From a checkpoint of a small image autoencoder.
Model: 1.66M parameters, 48-pixel images, encoder norm batchnorm, encoder activation relu, encoder widths [128, 192, 288, 432], decoder norm groupnorm.
Training: muon at rate 0.0056, 6900 steps, batches of 128.
Rows from block 0 of the decoder of a small image autoencoder, named by matrix and row number. Rows with one number belong to one channel. Each number is 200 + 30 x the weight over its row's rms, rounded and kept within 0 to 999. All counts start at 0.
After each channel's rows are labels from the 100 images, of 14976, where the channel reaches its highest value: "colour at peak" is the nearest of a few named colours to the mean colour under the peak. Only what is clearly more common there than usual is listed. The data: photos of plants, animals and fungi (iNaturalist). In brackets: how many of the 100, against the usual share in percent.
# convs1: 3x3 conv (decoder.mid.0.convs.1.weight, 64x64x3x3, each kernel summed), inputs 0-63
# convs2: expand pointwise conv (decoder.mid.0.convs.2.weight, 128x64x1x1, transposed), outputs 0-127

convs1.24,145,191,199,214,203,186,201,212,181,188,248,205,182,192,265,204,219,179,177,176,208,204,200,167,188,174,175,202,280,185,219,236,159,196,173,237,214,178,152,213,224,202,221,174,207,264,156,182,228,220,281,171,153,169,194,157,171,182,212,229,224,174,165,191
convs2.24,202,205,233,186,293,203,188,191,185,200,198,181,204,216,201,201,200,193,161,233,213,280,183,252,211,235,229,159,233,200,184,236,232,206,208,191,207,222,235,178,231,176,177,200,214,210,248,173,209,208,178,193,227,207,171,227,265,195,206,211,199,224,210,180,203,217,183,200,213,184,230,118,122,198,162,195,185,228,204,171,180,215,170,254,195,226,155,194,203,245,220,200,194,180,168,162,200,218,233,198,131,207,173,257,255,213,174,176,187,200,165,228,206,244,172,215,196,277,210,164,231,182,266,204,215,264,202,215
colour at peak: pink (35 vs 9.9)

convs1.29,157,181,191,230,181,217,199,213,256,190,313,181,201,190,206,203,173,221,234,233,185,188,201,142,177,205,257,194,222,120,178,223,229,191,236,225,218,206,173,197,175,205,185,205,210,171,203,188,168,182,215,196,161,175,203,150,219,221,191,179,242,178,153,217
convs2.29,197,261,144,182,201,160,200,194,253,206,202,159,213,229,207,210,182,175,238,201,240,178,239,257,265,198,177,155,152,222,190,223,155,231,223,179,207,207,195,178,178,174,207,237,230,156,201,202,205,208,219,178,197,258,207,180,205,198,195,241,198,188,181,212,145,211,219,169,259,177,200,224,185,175,197,149,198,228,193,156,215,153,199,233,184,176,212,254,177,255,174,190,197,169,175,200,217,214,190,199,93,208,193,246,192,204,166,197,177,197,205,174,184,250,218,176,232,207,153,224,178,234,137,128,185,214,200,219
colour at peak: orange (37 vs 0.5)

convs1.48,210,217,177,169,199,192,205,201,160,178,130,220,187,188,201,234,236,214,236,212,140,179,175,201,191,181,183,192,175,229,223,206,174,196,176,168,205,175,192,219,247,214,211,190,204,150,185,234,216,219,204,198,263,255,201,237,123,291,165,229,188,208,176,217
convs2.48,210,183,143,191,244,199,196,198,223,212,200,180,245,209,151,208,203,215,167,197,162,200,187,186,265,180,191,202,211,216,225,258,158,179,195,233,238,218,157,185,204,202,202,191,218,194,155,208,223,189,149,209,150,200,147,188,139,182,238,236,202,223,205,138,203,214,172,170,206,120,204,201,281,249,238,160,191,187,284,200,192,170,235,207,159,181,198,173,160,201,174,188,153,275,204,241,201,242,186,175,204,162,249,229,176,219,213,203,218,172,205,186,205,200,198,204,211,173,231,201,235,193,199,208,184,243,177,242
colour at peak: white (27 vs 5.3)

convs1.23,195,159,189,199,172,156,197,212,206,217,223,208,192,209,147,207,261,218,225,226,193,173,214,275,199,197,191,178,183,221,210,205,205,185,213,184,211,222,211,205,168,223,206,202,204,60,222,163,153,218,165,206,167,177,144,204,201,217,181,206,178,173,173,203
convs2.23,137,233,144,207,233,203,176,201,158,205,174,192,190,200,176,211,144,177,202,197,181,232,178,230,211,228,225,194,214,199,211,246,186,214,237,154,228,137,231,201,238,199,198,206,216,211,223,168,202,158,224,197,214,237,178,247,200,159,229,143,147,250,208,180,214,223,192,204,194,184,270,181,234,207,179,196,178,220,178,169,185,182,240,181,164,143,199,149,194,183,159,140,145,192,192,210,205,248,151,200,236,127,156,258,211,223,173,200,187,164,185,213,234,162,174,208,204,242,172,223,167,200,252,192,207,222,198,172
colour at peak: green (33 vs 2)

convs1.26,192,170,217,165,190,210,207,215,201,203,245,213,207,189,185,198,249,193,173,256,235,195,219,170,235,223,302,222,217,172,231,238,178,175,178,197,187,168,199,191,160,192,174,186,205,131,178,193,166,157,155,143,204,166,183,149,177,218,182,214,202,197,152,199
convs2.26,207,249,201,200,199,213,157,184,177,206,180,198,200,236,177,128,206,212,109,203,207,199,197,240,201,172,193,198,199,228,202,133,185,134,232,204,239,181,209,200,173,198,165,213,134,166,201,200,212,225,260,189,227,154,209,246,236,212,209,191,179,199,151,175,204,210,197,196,187,197,224,195,169,173,192,203,206,179,179,175,227,258,207,202,177,186,227,211,189,180,190,227,252,219,211,226,192,178,200,175,151,172,180,190,196,123,259,187,165,183,191,153,217,176,166,202,240,191,118,274,140,210,180,194,152,220,203,211
colour at peak: brown (50 vs 24.1); green (29 vs 2)

convs1.33,183,195,208,184,193,168,206,170,203,205,175,206,221,153,194,180,139,184,161,200,237,177,200,223,225,187,185,217,145,140,198,211,203,202,193,196,200,186,206,238,207,202,202,217,195,230,212,214,152,148,165,179,226,229,281,217,193,219,242,237,265,204,293,217
convs2.33,220,244,151,229,171,197,225,207,169,206,212,225,172,215,167,194,193,181,203,204,210,193,142,198,208,206,188,229,259,200,177,200,178,199,200,225,208,148,224,189,170,255,245,217,205,240,162,206,206,152,230,232,217,197,176,162,198,215,236,208,205,121,192,160,164,179,200,220,215,263,206,203,169,166,241,179,166,192,217,164,213,220,215,246,211,179,197,157,219,245,225,178,186,245,168,223,162,154,248,155,146,220,192,158,173,221,246,128,184,257,264,202,204,205,192,213,173,170,184,141,197,189,189,249,220,162,211,201
colour at peak: brown (53 vs 24.1)

convs1.31,175,187,195,199,181,167,195,172,212,196,254,203,223,189,188,172,262,201,221,161,209,179,208,330,207,163,217,218,191,237,208,199,212,203,228,202,220,203,192,205,166,202,152,196,212,191,195,183,180,191,148,184,145,190,180,125,179,211,224,185,159,161,210,194
convs2.31,179,224,186,185,158,223,220,204,219,216,203,196,219,221,210,221,172,182,187,180,200,233,205,171,200,195,143,200,121,146,240,207,197,208,244,199,234,170,249,203,240,195,187,200,231,170,207,256,202,232,209,135,207,207,214,204,159,141,204,192,196,250,156,207,90,221,205,201,178,176,246,177,233,286,202,184,149,191,197,239,224,200,216,124,193,193,247,196,159,175,150,167,207,178,188,236,172,184,220,182,219,156,192,203,210,194,190,249,196,210,180,150,203,201,200,147,186,218,225,186,233,196,201,207,179,175,214,200
colour at peak: green (34 vs 2); yellow (25 vs 0.7)

convs1.21,240,180,179,182,185,220,173,219,147,190,204,205,198,202,220,208,154,193,175,176,210,248,221,241,248,195,239,208,206,242,252,191,142,175,197,175,172,170,175,204,198,120,207,171,147,200,191,179,184,222,153,197,213,111,183,192,181,164,214,210,186,180,229,166
convs2.21,224,205,200,213,218,239,240,184,138,188,195,160,187,192,194,203,165,200,177,238,190,204,192,168,197,239,204,197,200,179,240,222,219,209,160,212,216,200,152,230,222,219,199,189,200,204,193,221,157,195,184,221,225,139,200,225,162,236,160,218,202,222,203,212,258,174,193,222,198,197,160,244,196,214,154,175,189,199,140,289,231,198,220,203,179,250,293,198,237,203,192,175,163,186,150,172,206,192,200,242,179,160,247,200,199,209,229,214,269,233,204,244,204,196,210,223,175,188,204,188,250,227,228,229,260,116,160,207
colour at peak: cyan (49 vs 2.4)

convs1.51,193,180,191,199,238,233,193,158,232,182,168,200,218,221,187,204,252,225,241,214,202,184,182,223,170,194,236,249,184,161,175,188,214,206,229,209,223,192,162,187,176,213,178,217,166,186,199,154,140,194,130,231,183,262,217,211,218,188,135,214,126,234,239,176
convs2.51,205,188,207,213,163,198,197,239,212,260,150,233,222,216,164,184,137,185,126,190,228,196,200,197,198,201,200,204,188,204,152,199,195,200,197,202,200,165,251,229,210,179,174,239,199,193,190,201,205,196,267,170,229,217,189,215,219,190,250,141,171,198,203,178,184,218,192,210,220,272,203,165,196,206,201,185,233,289,206,252,165,225,186,196,200,221,193,128,237,231,188,191,160,195,172,187,133,216,226,226,251,154,201,226,243,155,147,213,214,197,189,198,196,247,224,225,192,196,214,152,190,243,271,213,201,200,226,157
colour at peak: green (41 vs 2)

convs1.53,212,231,195,137,177,192,215,207,215,176,180,213,194,155,197,192,176,209,184,159,156,228,211,178,245,235,171,190,210,215,247,229,216,224,188,191,192,177,190,182,178,181,196,227,180,182,216,245,202,262,184,168,157,226,199,202,277,200,197,145,145,258,130,206
convs2.53,180,234,200,174,216,205,169,196,277,159,199,181,207,170,168,197,198,216,158,208,265,241,145,196,196,188,232,193,271,208,248,176,204,182,196,240,246,206,204,187,193,202,194,260,197,195,228,183,180,204,226,221,200,194,232,177,207,255,193,218,159,227,209,198,186,184,192,201,265,130,190,146,242,215,199,248,179,188,147,199,235,219,201,166,202,201,229,215,123,211,172,201,151,191,205,188,267,176,177,192,234,202,183,159,218,185,164,231,214,191,192,213,186,138,217,197,159,220,248,243,143,197,221,244,214,170,211,189
colour at peak: black (37 vs 2.9)

convs1.28,179,208,179,195,184,207,206,161,178,200,256,181,180,237,193,186,169,215,280,240,221,189,197,251,205,186,221,241,202,197,194,193,204,185,175,226,217,201,140,197,162,190,174,164,163,199,202,185,184,142,238,151,184,217,195,191,218,214,201,248,271,118,188,220
convs2.28,250,224,147,161,212,164,194,229,257,187,217,242,182,187,214,222,196,193,263,181,170,229,173,179,270,168,205,208,169,161,191,196,167,201,233,205,232,189,147,151,241,191,202,170,215,171,241,215,242,195,233,183,171,240,201,208,230,170,201,205,204,225,138,160,201,200,255,174,189,176,197,205,262,201,189,174,197,253,191,118,190,184,192,174,236,241,143,174,207,197,172,193,238,181,211,184,169,178,216,195,194,204,188,240,182,226,148,218,183,172,205,203,179,216,206,162,203,279,224,220,241,188,162,177,147,200,221,196
colour at peak: orange (25 vs 0.5)