config.toml
encoder_activation = "relu"
latent_channels = 16
decoder_blocks_per_level = 3
nesterov = false
adamw_lr_other_params = 0.0022
Rows from block 8 of the decoder of a small image autoencoder, named by matrix and row number. Rows with one number belong to one channel. Each number is 500 + 25 x the weight over its row's rms, rounded and kept within 0 to 999. All counts start at 0. Numbers have three digits each.
After each channel's rows are labels from the 100 images, of 14976, where the channel reaches its highest value: "strongest on" is what is common among them; "patch colour" is the nearest of a few named colours to the mean colour under the peak. Only what is clearly more common there than usual is listed. The data: photos of plants, animals and fungi (iNaturalist). In brackets: how many of the 100, against the usual share in percent.
# convs1: 3x3 conv (decoder.decb.2.0.convs.1.weight, 16x16x3x3), inputs 0-15, a 3x3 kernel for each
# convs2: expand pointwise conv (decoder.decb.2.0.convs.2.weight, 32x16x1x1, transposed), outputs 0-31

convs1.15:513510500515500500488503497511499500500493491500499490479474471491541489501513495501490498499494509523482488503500501482460481485588485499501516496497520491520531515501504495485500506500501487487500498502505502503497501472500492496496463463493501500472506479475486508488504508504519526505513677502502472492495500500508525521494504508488516501501499488487480496480494511493559512498517504505626548498525519474498500464550503485497498
convs2.15:483500501562499519501488509496490546506429519485513485500507542503475484506520471457522516489486
strongest on: class Aves (83 vs 55)
patch colour: grey (78 vs 42.5)

convs1.9:475490528486512506545498486488520500494408529530491511516515500501500494463510543494495502494541503500501519482511507500542482478474454502491481506489488495499482520470496527495488492520482511536494510486524509494507539501461499511504449490515485481523487533554521537516484498491511451506497530545532504468556532438483501490509494504502484516504497488529498482473492494486469491511500470489536538503557557508500496522530418505442471
convs2.9:534488585509467501503500500483514502484496510498477476431499496465503524519500494470487510494505
strongest on: phylum Arthropoda (79 vs 30.9); class Insecta (78 vs 29.2); order Diptera (28 vs 2.6); family: Syrphidae (26 vs 2.1)
patch colour: brown (76 vs 23.8)

convs1.8:523551530541545516501498491492487476502526529526501500496528463496498505501525501492506481511521491503512501490496500605508510500539526502503498503504506492504473491499503481501477500504511508512478511518531513531502514509491509497487522518532463483504481454490518499511492496502649455480499471482516463478508478478500520515522525502507503503499475484488484482559507498496498499527542510487504519481438465456488501486481525472486495
convs2.8:501501470536504491504543500497513473527501474481509410462521477499505490496472474498486473501506
strongest on: order Charadriiformes (25 vs 7.6)
patch colour: grey (70 vs 42.5)

convs1.7:499511506499492495500503521501480520483489499503509512503520501515457540500502499487480495513490517464503533472498472500514503481479484507474433512486453497532483475514509508557510531531509508469485522497474503502501527472505575501472507552496474486475506514461494487484512517513511512497512520503463519451496549463494517472491497515490468491500483482517479503502480499491486501504514515512445486506496494453500558484372557477506531
convs2.7:526468487497500486480545494459530518504499511509486478540498455476519495505483506492481505493579
strongest on: phylum Chordata (93 vs 60.8); class Aves (92 vs 55)
patch colour: pink (34 vs 11.7)

convs1.14:506509525516512495506499478516500497511487498500534490483452496498468479515515527481485453473498477494444466482492480498455485500499500527542500519528457491499465472483536470500517517534497494476466546503491520505490502518556522629518475520497484510520537508500525498454494494500507503510510515504486512530489585502471504484516499521468495537485461533506513505487540507466487511511501500500513481484506475478474497457528474473500489
convs2.14:478531546484541460523484519494506500479502512496502514463529502499444552477498521492532513513515
strongest on: class Aves (91 vs 55); order Passeriformes (54 vs 24.9)
patch colour: black (51 vs 6.5)

convs1.1:503498509509492516491496502503500503557491502515492510490503490522454485502486489502503500542466491508515492495531512487507502481489500496467503450500517501508489502508493493530504469501523498498512495472493504481480444488551428476599494566523478468484446497500499481499529492493489490496495498505475508521470497534518515537524521498603517465520500498507482491522517486530516492504479487475483534502520506530502487536429478523447482
convs2.1:546534456523500536483499498501501498511500520503514469551491485488538425503499498506488521480501
strongest on: class Aves (83 vs 55)
patch colour: pink (30 vs 11.7)