From a checkpoint of a small image autoencoder.
Model: 1.66M parameters, 48-pixel images, encoder arch resnext, encoder activation relu, encoder depths [2, 2, 3, 2], encoder widths [128, 192, 288, 432], decoder norm groupnorm, decoder activation silu, decoder widths [32, 64, 128, 128].
Data: trained on photos of plants, animals and fungi (iNaturalist), 5.7 epochs.
Rows from block 3 of the decoder, named by matrix and row number. Each number is 128 + 24 x the weight over its row's rms, rounded and kept within 0 to 255. All counts start at 0. Numbers have three digits each. After the name is the row's rms in percent of the matrix's.
# convs1: 3x3 conv (decoder.decb.0.1.convs.1.weight, 64x64x3x3), inputs 39-51, a 3x3 kernel for each
convs1.0 091:130143100117155134127149121122152118186225135116163118120155130136088140132153113130179129131165135127178134124101135080139129143170133116115122126085127103175119131102133133141172126140113084053126093081098107161127121134124123119134131132128124136131140142125122146132143195113133146144125130132131161126111121120105151119127135101165088130151129118
convs1.1 123:165161137153188150144139137106128108077177126101157100111119137150110135153156143097122128116096130129119138116142136119147138123172143101149133056136152124186134112120128085103127116145113105127121094127126111131131124130129120127133127132122117128122089148127109103117115112124109093171107174143134107143109128140126179130096109126120160144132130123
convs1.2 097:135105111131100107127126109128140127102130147123161119131145152147147078135146127099116124138134131128153120132129131142130132142117106126165128137116129141128121143152128140133116146077134140139129117190144177189090130116132139118121124128137153159134128101110125131131138110112115099143146113123134120124132101095117136113129117138111168116110124128
convs1.3 109:148160147156182146162145173123127121107129120115078087128122131130093138093083128123144129137124136137159139142125139128127140137107137130127121173219179086108107123117132139129113104112133130142123163143147137144130123128130132127157131133130127150146143124095142146130134128124107086132083071111128142156102135104106059119124130117119138122122074104
convs1.4 094:140177128161196094142128133116121137117130132125129134117107128154159108124123151137140125139177128131136127079109116024098131117094126131119118119151106137120129084117111150109128164124148120113128041132167128162127126139136128129127126131131107132123088129120113133128134049138148075128115115139134138129142204122124128112125143130102061098114127122
convs1.5 099:123189139185161130129134127108097118103205154105138097124178128168119159111120139118097137129120138127149133140069105138108097123101118114139124139104138099151118124160143132128138118168117109121122056097124110114124114123110119116116115129114091128125131162117128121125117091116145138124112129109113110128128123122108116102123104101099129149120099106
convs1.6 096:132152129182073143138137128116109119129152137145114121124119129144115131128126135129112122121184141126134126130121119113072102114087125131121128121125129126100133133137139156009145149123135149123135140016128128130136125129140136125132130132139124113120145105140117113119129091128110153125134129131140131129116185111123133146130126131106122152123157131
convs1.7 094:109088129105255120116127112113147115112027092127115114140125134129131133113101117130131127094153126127142115157171140115211151124116123104170127087197095112131100119143127102128112093104111112135105105129127129132128132149138123116142123121128138151165129143144151150152149102141151100119102105114147129144134107141132121128123118118133065121139121106
convs1.8 101:112191164124168128132142147156118120127123154117118111095145104132131068123098093102184111145069101129117123141170121148086128105105097125168121134148148108128112119110127117150158118154105136151133122139124122136116129139124129128112129116128094133129151109137138147169142064126119191129129122104158125152145048134131113121148185108133166093126123129
convs1.9 096:121099123134147129119134130119115104141159139125148114117075089150253167114120120088086099114108122116115114125083127129192120130162126122139135127126156139130128118095117148075141127125129126144142171203173125147126127109128123117113128127130097068088116130128118132118122093101145141132131141137132166153139221132120123124111118127118134132130126140
convs1.10 098:137131135107012129127093141130127125144172149130130132144135139133145169144128122122126110139156116121114122118109133088040128120086128129136123160128155133122154128148142137107125159116139146180124089136172095132152141129133127134146135123132120147153137131089132141135137131147128162128127136139135125143122110182125109130151123116145131121117168130
convs1.11 149:123128114133136125130139126132127144128129146152160161127136125130118131129132155128131129119123134133103136130130123132128118127134125132128147140100138148122138133117131121133115129128122132128126135107128141137145000147138000255137137127130146138140128124125130140171128127132126123106128146127125107127131126113120127106114121109086128106123114115
convs1.12 092:127157141137147119140137114152134135096134185119133150128142136129134128114143126104140123113155122122133121121118134110046121147093096129099145128141092120151128126103147135154115098142135118118154101116003134137093137124128125123125126124131142126116145105114141150149122161086116133090119163137144127118116164110133161123124129153137158099108117143
convs1.13 087:141127156129110125166109150128142119123091141122121132122136130146086131124141131117138137147143137106152115125149117134033105127072120132132134155128120138147113131124129113189108154104117119148119116126080103107119125130130124139129138133128147120121131146094151129143125098132132136077132113152140136130113242082126133147129130122153081130133140135
convs1.14 099:128116087143114134104118088115129123117245110112161106125110146113107134119117127130130124118086131140141149118112126109142131107128116165147166124134119155123162171149140136193143126127129136125130120117142134124123124130116138255140145134142156165170178133203158200143096124127125128128127127128125113136144146101120134134125110120105102122135120138
convs1.15 103:138133121104033033116128110123126108161186197126149157112129123124106136129154131138132152141176164130119119111171119122156039125197128146164136138126128129168139124167126117074128127162142117133127141059086138119126125128125139141123124133129137110149132160134133131126127112137124121160112126139119124133126131100128129130132128107130109129119129114
convs1.16 100:131131103130176138127121108124141137151185109133129137124126088125119059107134071126136147117103117131151131122127154110112132128132129108124122126166101124115118129127125129173143124106114113103120085135116106091106122127127128130130126129124117116116133127104125127122132119140121106053123167099129143147126123140120133115135113120147090137133114124
convs1.17 095:119136107125244129110161132134129122127136123137135117120129089125212148118117090102109130128154143136153139128080125121097128136084092093137097128255084096156092132120128122192129103140129130126124116174080131106121129129119131154133132129134083106105147147140099158130131126121144112131119124118133126139113201096122113135128120140154084109135133135
convs1.18 101:118131100175255133115113114133168142111125111143118135118157117150194122120121097126141136121141152135145154136189135146200160118163139121111127086176099131119111124136125111128117109102124115110132099107138124107112124124131132148132130128118130124111129127113114124117134164137109073110102099118145112140114091113115089125138104141133093116130119116
convs1.19 103:129163128146106143104135108124161118124154137080061146128158102162180104084069103099108119096112096111127110128106119134113126135108151142141127128168138080112140118130136117148133122108118136131131164115125114129133124110124117144127116114127123158104083197166077113123088120119129136142112157117126123124120096123131118141138120130122135138108050139
convs1.20 090:137110111158150144113145128115102104146163142129116099135117132159139124129092117129113107144142144126126124123120112120117128119086113152156136145101133132127119144133152152146124096132134141138129126123109118149129123134126132129125141126128113125145138065188129137130135140128142109113137119080131128128142109133144126114107123129109116103117090135
convs1.21 105:149128124123132118125111125123094125117147129119143159131131092135194122175185127108088117159086112101092097125096110147078105148119120160091107199131106156145125139120132125056138133133131129115132205095073140135118136127127139129123128130135140128122156181192150146133107128126126152100128148112130147110188140141141149140121117143105099111112155096
convs1.22 105:127123121119150150128142134121164131136130124131140117121103124095147115130190155150148116089029101103066101143145141118085129138089120129128132031057096116170172125103135079078113119102133129133134116119123161167129125127129102132116124123132125161134140144148137179131151137130112133123124120135128110141136193123142152134141142131108054107150137109
convs1.23 094:126108122142183111134135123096075104111086132126105119138129122125119142130125128121094131125136114130118126122052123091077076114079120100110113132150135116105101125128110178201124115137121148164138143112139129135142127101124120140123126121121126093124115116121135126137102127103076156130123139129125139126135102118127141121103090104089108114121103107
convs1.24 105:073105140116124128133119101124128133141179122099158115126122094131116153128117161113126110112140108121119118133131135143140158131140147142118092089157153128133118119136128123130148131125114154149130113179137126132099126122113141153131126132139098140122169223146138143115150084114124104121132128138144130133183146137126199129133159111150165150146140127
convs1.25 105:152176165129094139141133138126092114113100112134121113143129146128088127091030080124153128094000111130153126137151132138087145133097121149150148153235136104111094124101126118067141123085112139140119127132142121114126128124136131129135124123128124122124118091139125143128107076117119133123099091105119103124128236133117100116130144114119064124139120129
convs1.26 100:102109144100103126143168154139076119102109174144180150097121114126160140102137127123095119128130128123128128128073122135120111121155128081057107103230203115162155123133144115138136118124129129111134134127144138136157128131124122124122139145138095092129133130151141168132155182147131209128133115122178199131139094126128120127105128143117107111135124116
convs1.27 102:142134139144033150130156134130116121132130138127127119127128130102096125125123115130126131127043130128110128120122121120116117134135130132117137112159132133122139133124139128211142119153129129117127111106147141124138127128130130124126134119129125128123127097159109133119135144139149130123138112121132131136147056143126129128138129124138148123132115140
convs1.28 092:123105109146121149130119120122124122131137070144129112151082134166136140153129118129160123135177128133135124152198150120149176132150107133128099195065107146125124115117131124147130130116115127136124105143124130127118130132134146149116129134136133129138159119119127162129122096133134144180086100117127138145107129129122114135122105130110097117109133093
convs1.29 095:163158168154140156146146153105101130119200127106101107122104120093160099131058120159159158151129153122152134127124146146152148135119124119080132089187127128080135122136127120094126124100122129117143135085126129128118127126126123108117122119131114130129112141129127127132133138090131139112124139125126110122125072117135121114134130138159023125136199144
convs1.30 160:117122111129155131140123124131142129130116117124111128126131127131128136134125129128126132100159151127155133130123119128104112141126122127136114165176137128130118122131121115119112097109114143160137154135165169162137123128121000182110000121120129136143133131129109127140136142129123124120123120109126119124131181146134133122124136139117113129129127125
convs1.31 107:128089140087116104122094128144141148160055117138121129122131140135194117095126112106102120096130102112116129117121131134127141118110129135149132139190127140157135133130120130117140155133143133127126139095129123108108134146117134255102116118126151144144118155127143142126160082128099152103130095136134138108103080139122100125138128146152079126134126144
convs1.32 084:141112119128093123128129123114131127138120172134134129126120127115137115139138133125132135142115119115086118121089099122058093128080114157138166152072151144116126126141117137141101152147143131147172170124183124127154129098127118110128127112132127100105129121125115153125116121126110118130133111125114093102133159122144144151133145129126139163126173136
convs1.33 077:126129152132048148145134121117135109133123115101157125128110118131110136130132133151166153157192136123140141123155144126136151122204134120134124107104126123172129113135128108118143127105118131132144127093149123161119121127135129128132132142136091074118091083119102116101136091106128137152136112149129120129147166117144145134126128128135122143115146134
convs1.34 076:149131138151099110141107131157153175139133145168171132150128128129132108130121138123124129130068128124125128141128128125127153121118129122124144129127127171135113103088127136159136121134117151131146159125124119120130138150129142247131134121124141150126098113124133137135129151097129074142137169142113124132129200074141107131104122112134115133106129137
convs1.35 082:121095121107197145124144132174126130136105144119123100129132122151135115131128126128115134140135164125159131131097088146035105141131120133107093084077130125132108115106104116194130131097117125115114132110125151147086120127142136085129129123131131131130148149134129118129108174153145115140116135131124143139114127108110128125116132100113097094122096131
convs1.36 078:100119130116114121126113129123096095083110108090123086130164119150128157141167136142127140127172147135149140128181119145110141114183156057093123134116158131159134114167128163143132117104127120093123107101120134129116127126135150123117131127121136135136151093167157129145139112151086090112148134120156143141135143129107137122138120114079100137128125113
convs1.37 070:145134149119226149151131134130139131136153123135116156133138141127127131121118137130080164110214190155149154145129119129114104124144102138108095136091093127109107134153121129172113133132144135167133072161143134143156122120131122174138121130122144135131139130126149134134111117152097205112137131130135128125137125136129144126131107142127120070144095115
convs1.38 068:125102098148166114133125122120136120119136132109117133132130122126148137146128144108111129119187130106130116158128142152165134150138125118088133128096144181128137129135128089173129130169140139139144136218179121102145122104127122122128116091118129122120128057130138106159136157135195137153092141129136137133144158136137136147142153151159105127132130130
convs1.39 076:140150136143186148133111127120123116128116079113104149133129132126091087136109151087126089051140113101125080100134155104120095138133165148145138096111121132126155133116137133169129136114137109117129127115092129118147120126124126121106129128130120123109135142125109125127106123104125101121115127125115126108125105119134121171129128123125101163149160114
convs1.40 078:129139135162083132137125126098130133059111150118145156128139150126124133125100124149157130133156102142146121123126122110134130136135120115121127110116123119116152113118127141109138123113142105120124130158106130156108125156120109243102118139131119132120095151127126126115130141139125124114126129124135146130101084129128127161090093113099087103136110124
convs1.41 087:110114121095151109119132107141119135152132146127104115126144135120122148109119123102120106109119115104129121122139114098096103140148113119127143149098144142157126143151122158119125143156127122126136079207118109111121120137137127045145125145124147162146111183124159122145114113124124087124127104121122110099130000165126152117113095129141077147110141113
convs1.42 172:116120133113117128121123119129130139131128130125120119124126144128119126128126129118125130127127125121125116123120126111120122124114107126126129128126124125128129123137137130128134116127128136137132134149144134135134143152000133157159156138149134124139147128130140136134128127133133128128122126123121127125129128139130127127146137066129128140124125138
convs1.43 116:117119114120120130117116133138128131138131130141128141131123140124113138137117137127129129125127135138132134107116104119110108120122114135128120127124121128125130118130127090122128119124141137147138141146130155161150155132135162138000125145000146136131133119134149122135126128128125129134137118128128124120119122114107117128133133124135128070127120093
convs1.44 075:131094111113189102121083141156165148133107121142086122137127151162113142122140130114126110143208128140166141126109123122080144126099142123130150145113147128136118124127128150143122100107128127144122127121126102126118108122115113151131125124121132130141142140124139125144142093143090178095108141138133130138147120140131102126137150150094125123113126125
convs1.45 084:145134122130097115123121116127127131155073082121133127135133117160160096162157088119107103096127068120106112137126109095178169126125127157174140168073095149131152136125130124081132140101133172150138138160104148158127138127129130247112143127129151099135153123102111126126112134129139163119140145120124119121110167118141165129131136099135099116135101140
convs1.46 075:143139132145160153130133140129130128157122103114129128124131100133155128121103126173185159156098145163164150145151129118129147138127140165136112138095113128128136139124121121076128109120098152153136129213102139137145132125118131129106135138129111086127122096190101152138122128139163123169104130117118130128134081122113117125129158127128080138130149109
convs1.47 076:122115104126157130108134157111128145177171137123113113113100116139156134119123130093115117091082104126127105101110123133118101129130128132132119123167115087127086119107163120062151134133166120140121133122114154184138131149140126248131138131123103093146152134119122130116134097066129175145108128127117156115118177138148101140139130139133099141148132140
convs1.48 102:116102111090113116131130130130134135128083101129144121133137145143108123145155144149144142130185125127128128143137131134115129147134135111127124129175126102103115119114107118131119115127131143164140255243206142138124133137134129132123124124125117119125115107106141132138146117147116064128112150138112133120107132124129142120121121135116081123132130133
convs1.49 104:130162118147078128128143125131121133109139158142137142114131117144071158125111125129120127104125139138145139143128129105125099125160120132131125150145121124138131124143116140064115124127127134112112169051152136161121129115126126113136134130132135138122169129122114132127117124128128209129129128125128129129106093145110131118115094123083127117130127118
convs1.50 103:132136128135182148136143149136151115132202149123116116129134133159144133106124127125136138148135144132164150104130100089153113116128120117156130136227201088151133133160158159138150117134121126142124135195140100100104123132130128132148138134144129165138130076154138138151140124135125177145111120108135140137124110128092078125095097098086131115094086084
convs1.51 094:130095111099080091117130113143156146165127148162157171129112136128087133123106129133141123133112095126129126110110128080120073122107099126119143121170120128094154125129125147206126128126142118096141091099059119104132130126137123097135129126142127095117102097124113159131139121103109089131136128128114129118133135098126125139128137142153120175114142131
convs1.52 094:136117118105212108127095146141152125153169140129117133121149131096178130110085121128115127203106129121124125094088122189114128148119116132138131069144163125127135124140120056137123125138130091135128153113150135108147120122135114128128117125122136156143117117120114115149122099137150128132124128128133150126151052178129107138130140130172094125133127131
convs1.53 099:087126121120115092097088083133145165086255203142139151146138157145064163156123170133134128152047173130101134143157115137117100128142114157130143150094140148132163148130146109110111118142148133128137156097136136136134142125142134208154133132136166154142183114131149140123094161102138120131099123133098100128091189082114113133098117123125138170090137117
convs1.54 103:133138123134053131127116126145146138133177193141163152133127147128148106164183141149164158164153187132162127131131117154159124122126115161147194114104125168150182140145149125133131141157155123165139139092091128124132140139141131102127131131133127139122157239137135122116115093117129069101114112126115100128098135113111107110149170132138081131129152125
convs1.55 105:162128151128127162142135144133114122115111136121141123109151153109145149130176141153098125093185136120088123119125127131125126119127148083115129063158154094145145107117126095121110117123135127106120094087139121114131127121129107107131124131139114110133105163114123136095133133119116129138124129170129142146136025143136138132127098118161017148159122153
convs1.56 144:137124129114087119129128122129107127124116127126109126130127137133128133131146153135126136111082106128119128114132129110113131101128122128118131123101132142128137121129132124110136132130127141107132153072056150132126141125125000117107131121123144136127175107124128141120133133117133129107152132120138139111131138120125137120115130111135139131121150126
convs1.57 081:116112123097148116120137126119126135089107147143149155134152142098083122128118123103100112109156090105090118122124125128090111117024107132131160117074151127127147134126096096006143125123123127140117104094140134100153125124135137121123127131134154165123163131136135175120143134140171056126110118115149128138143100175125089116108120102129170092124098119
convs1.58 106:126154124152121153130148127130126135089151136129146128116133119122171099129171110129124138122167119135130141144130128138183151138154128124127132124084141123126139125136124136052133109123129128117118168080170125127120130128129117120123136120128123131119122126111120128118119089131133187142144128120125118129125065141118136123128119129124172108135115138
convs1.59 099:115134149157155142117132121124147114128124164128116129122098118123059140150157126150133137188184150153127138125118139152097136151128117122124133106074129145110138108126131124120128132125120125107126172110134131115130122119126123132109120139122124162132111125142111091140135129100127107121137154129120104097121100103142121112139103129163117109105162141
convs1.60 099:117138121119170113123104108115076113101121124129113117125125119133142123119099114136142131139128143137139128147202094153173101143147128120129115119148090108138093124104138102109105118106101141120102127101114103132128128012124127141132135159136088080117123075099130154100129123134116134114140102146128091144133066117131113125132108125115133116130116119
convs1.61 097:127116122074132068132127122136140133126172138133146144138110133146118153151130160130133138142141117122093124141121144130082137155106119128151143128164163128129129132145125097110116142140135129157124229203184137159139135145135125126127131128132146147152120120097132121137128115160116090128124117121117138122134128117115119125132129137140123146130132129
convs1.62 096:136152132141148146132154147117133133129097129127142119149131111176194118152116071080035080093064064092085073126128095153163123128156120129147097168255153137153128110108112122112116136148116142131128143133130127128117124116131131089118132121128125137128153177126133138129114108126128114130125127118137143138159005146145181145123064128095105080119128107
convs1.63 101:116086133116255110132119127137105121133128110121127115120129108115180126109095141143090116086233137122114113147104118126058128104073143099106125107159119098133118094153124126164111128128120114129104094165092099132128127125137126131132131119128116116126102134128126124129180211149164130119144113128141126130102119141130115111159099135139075147128142120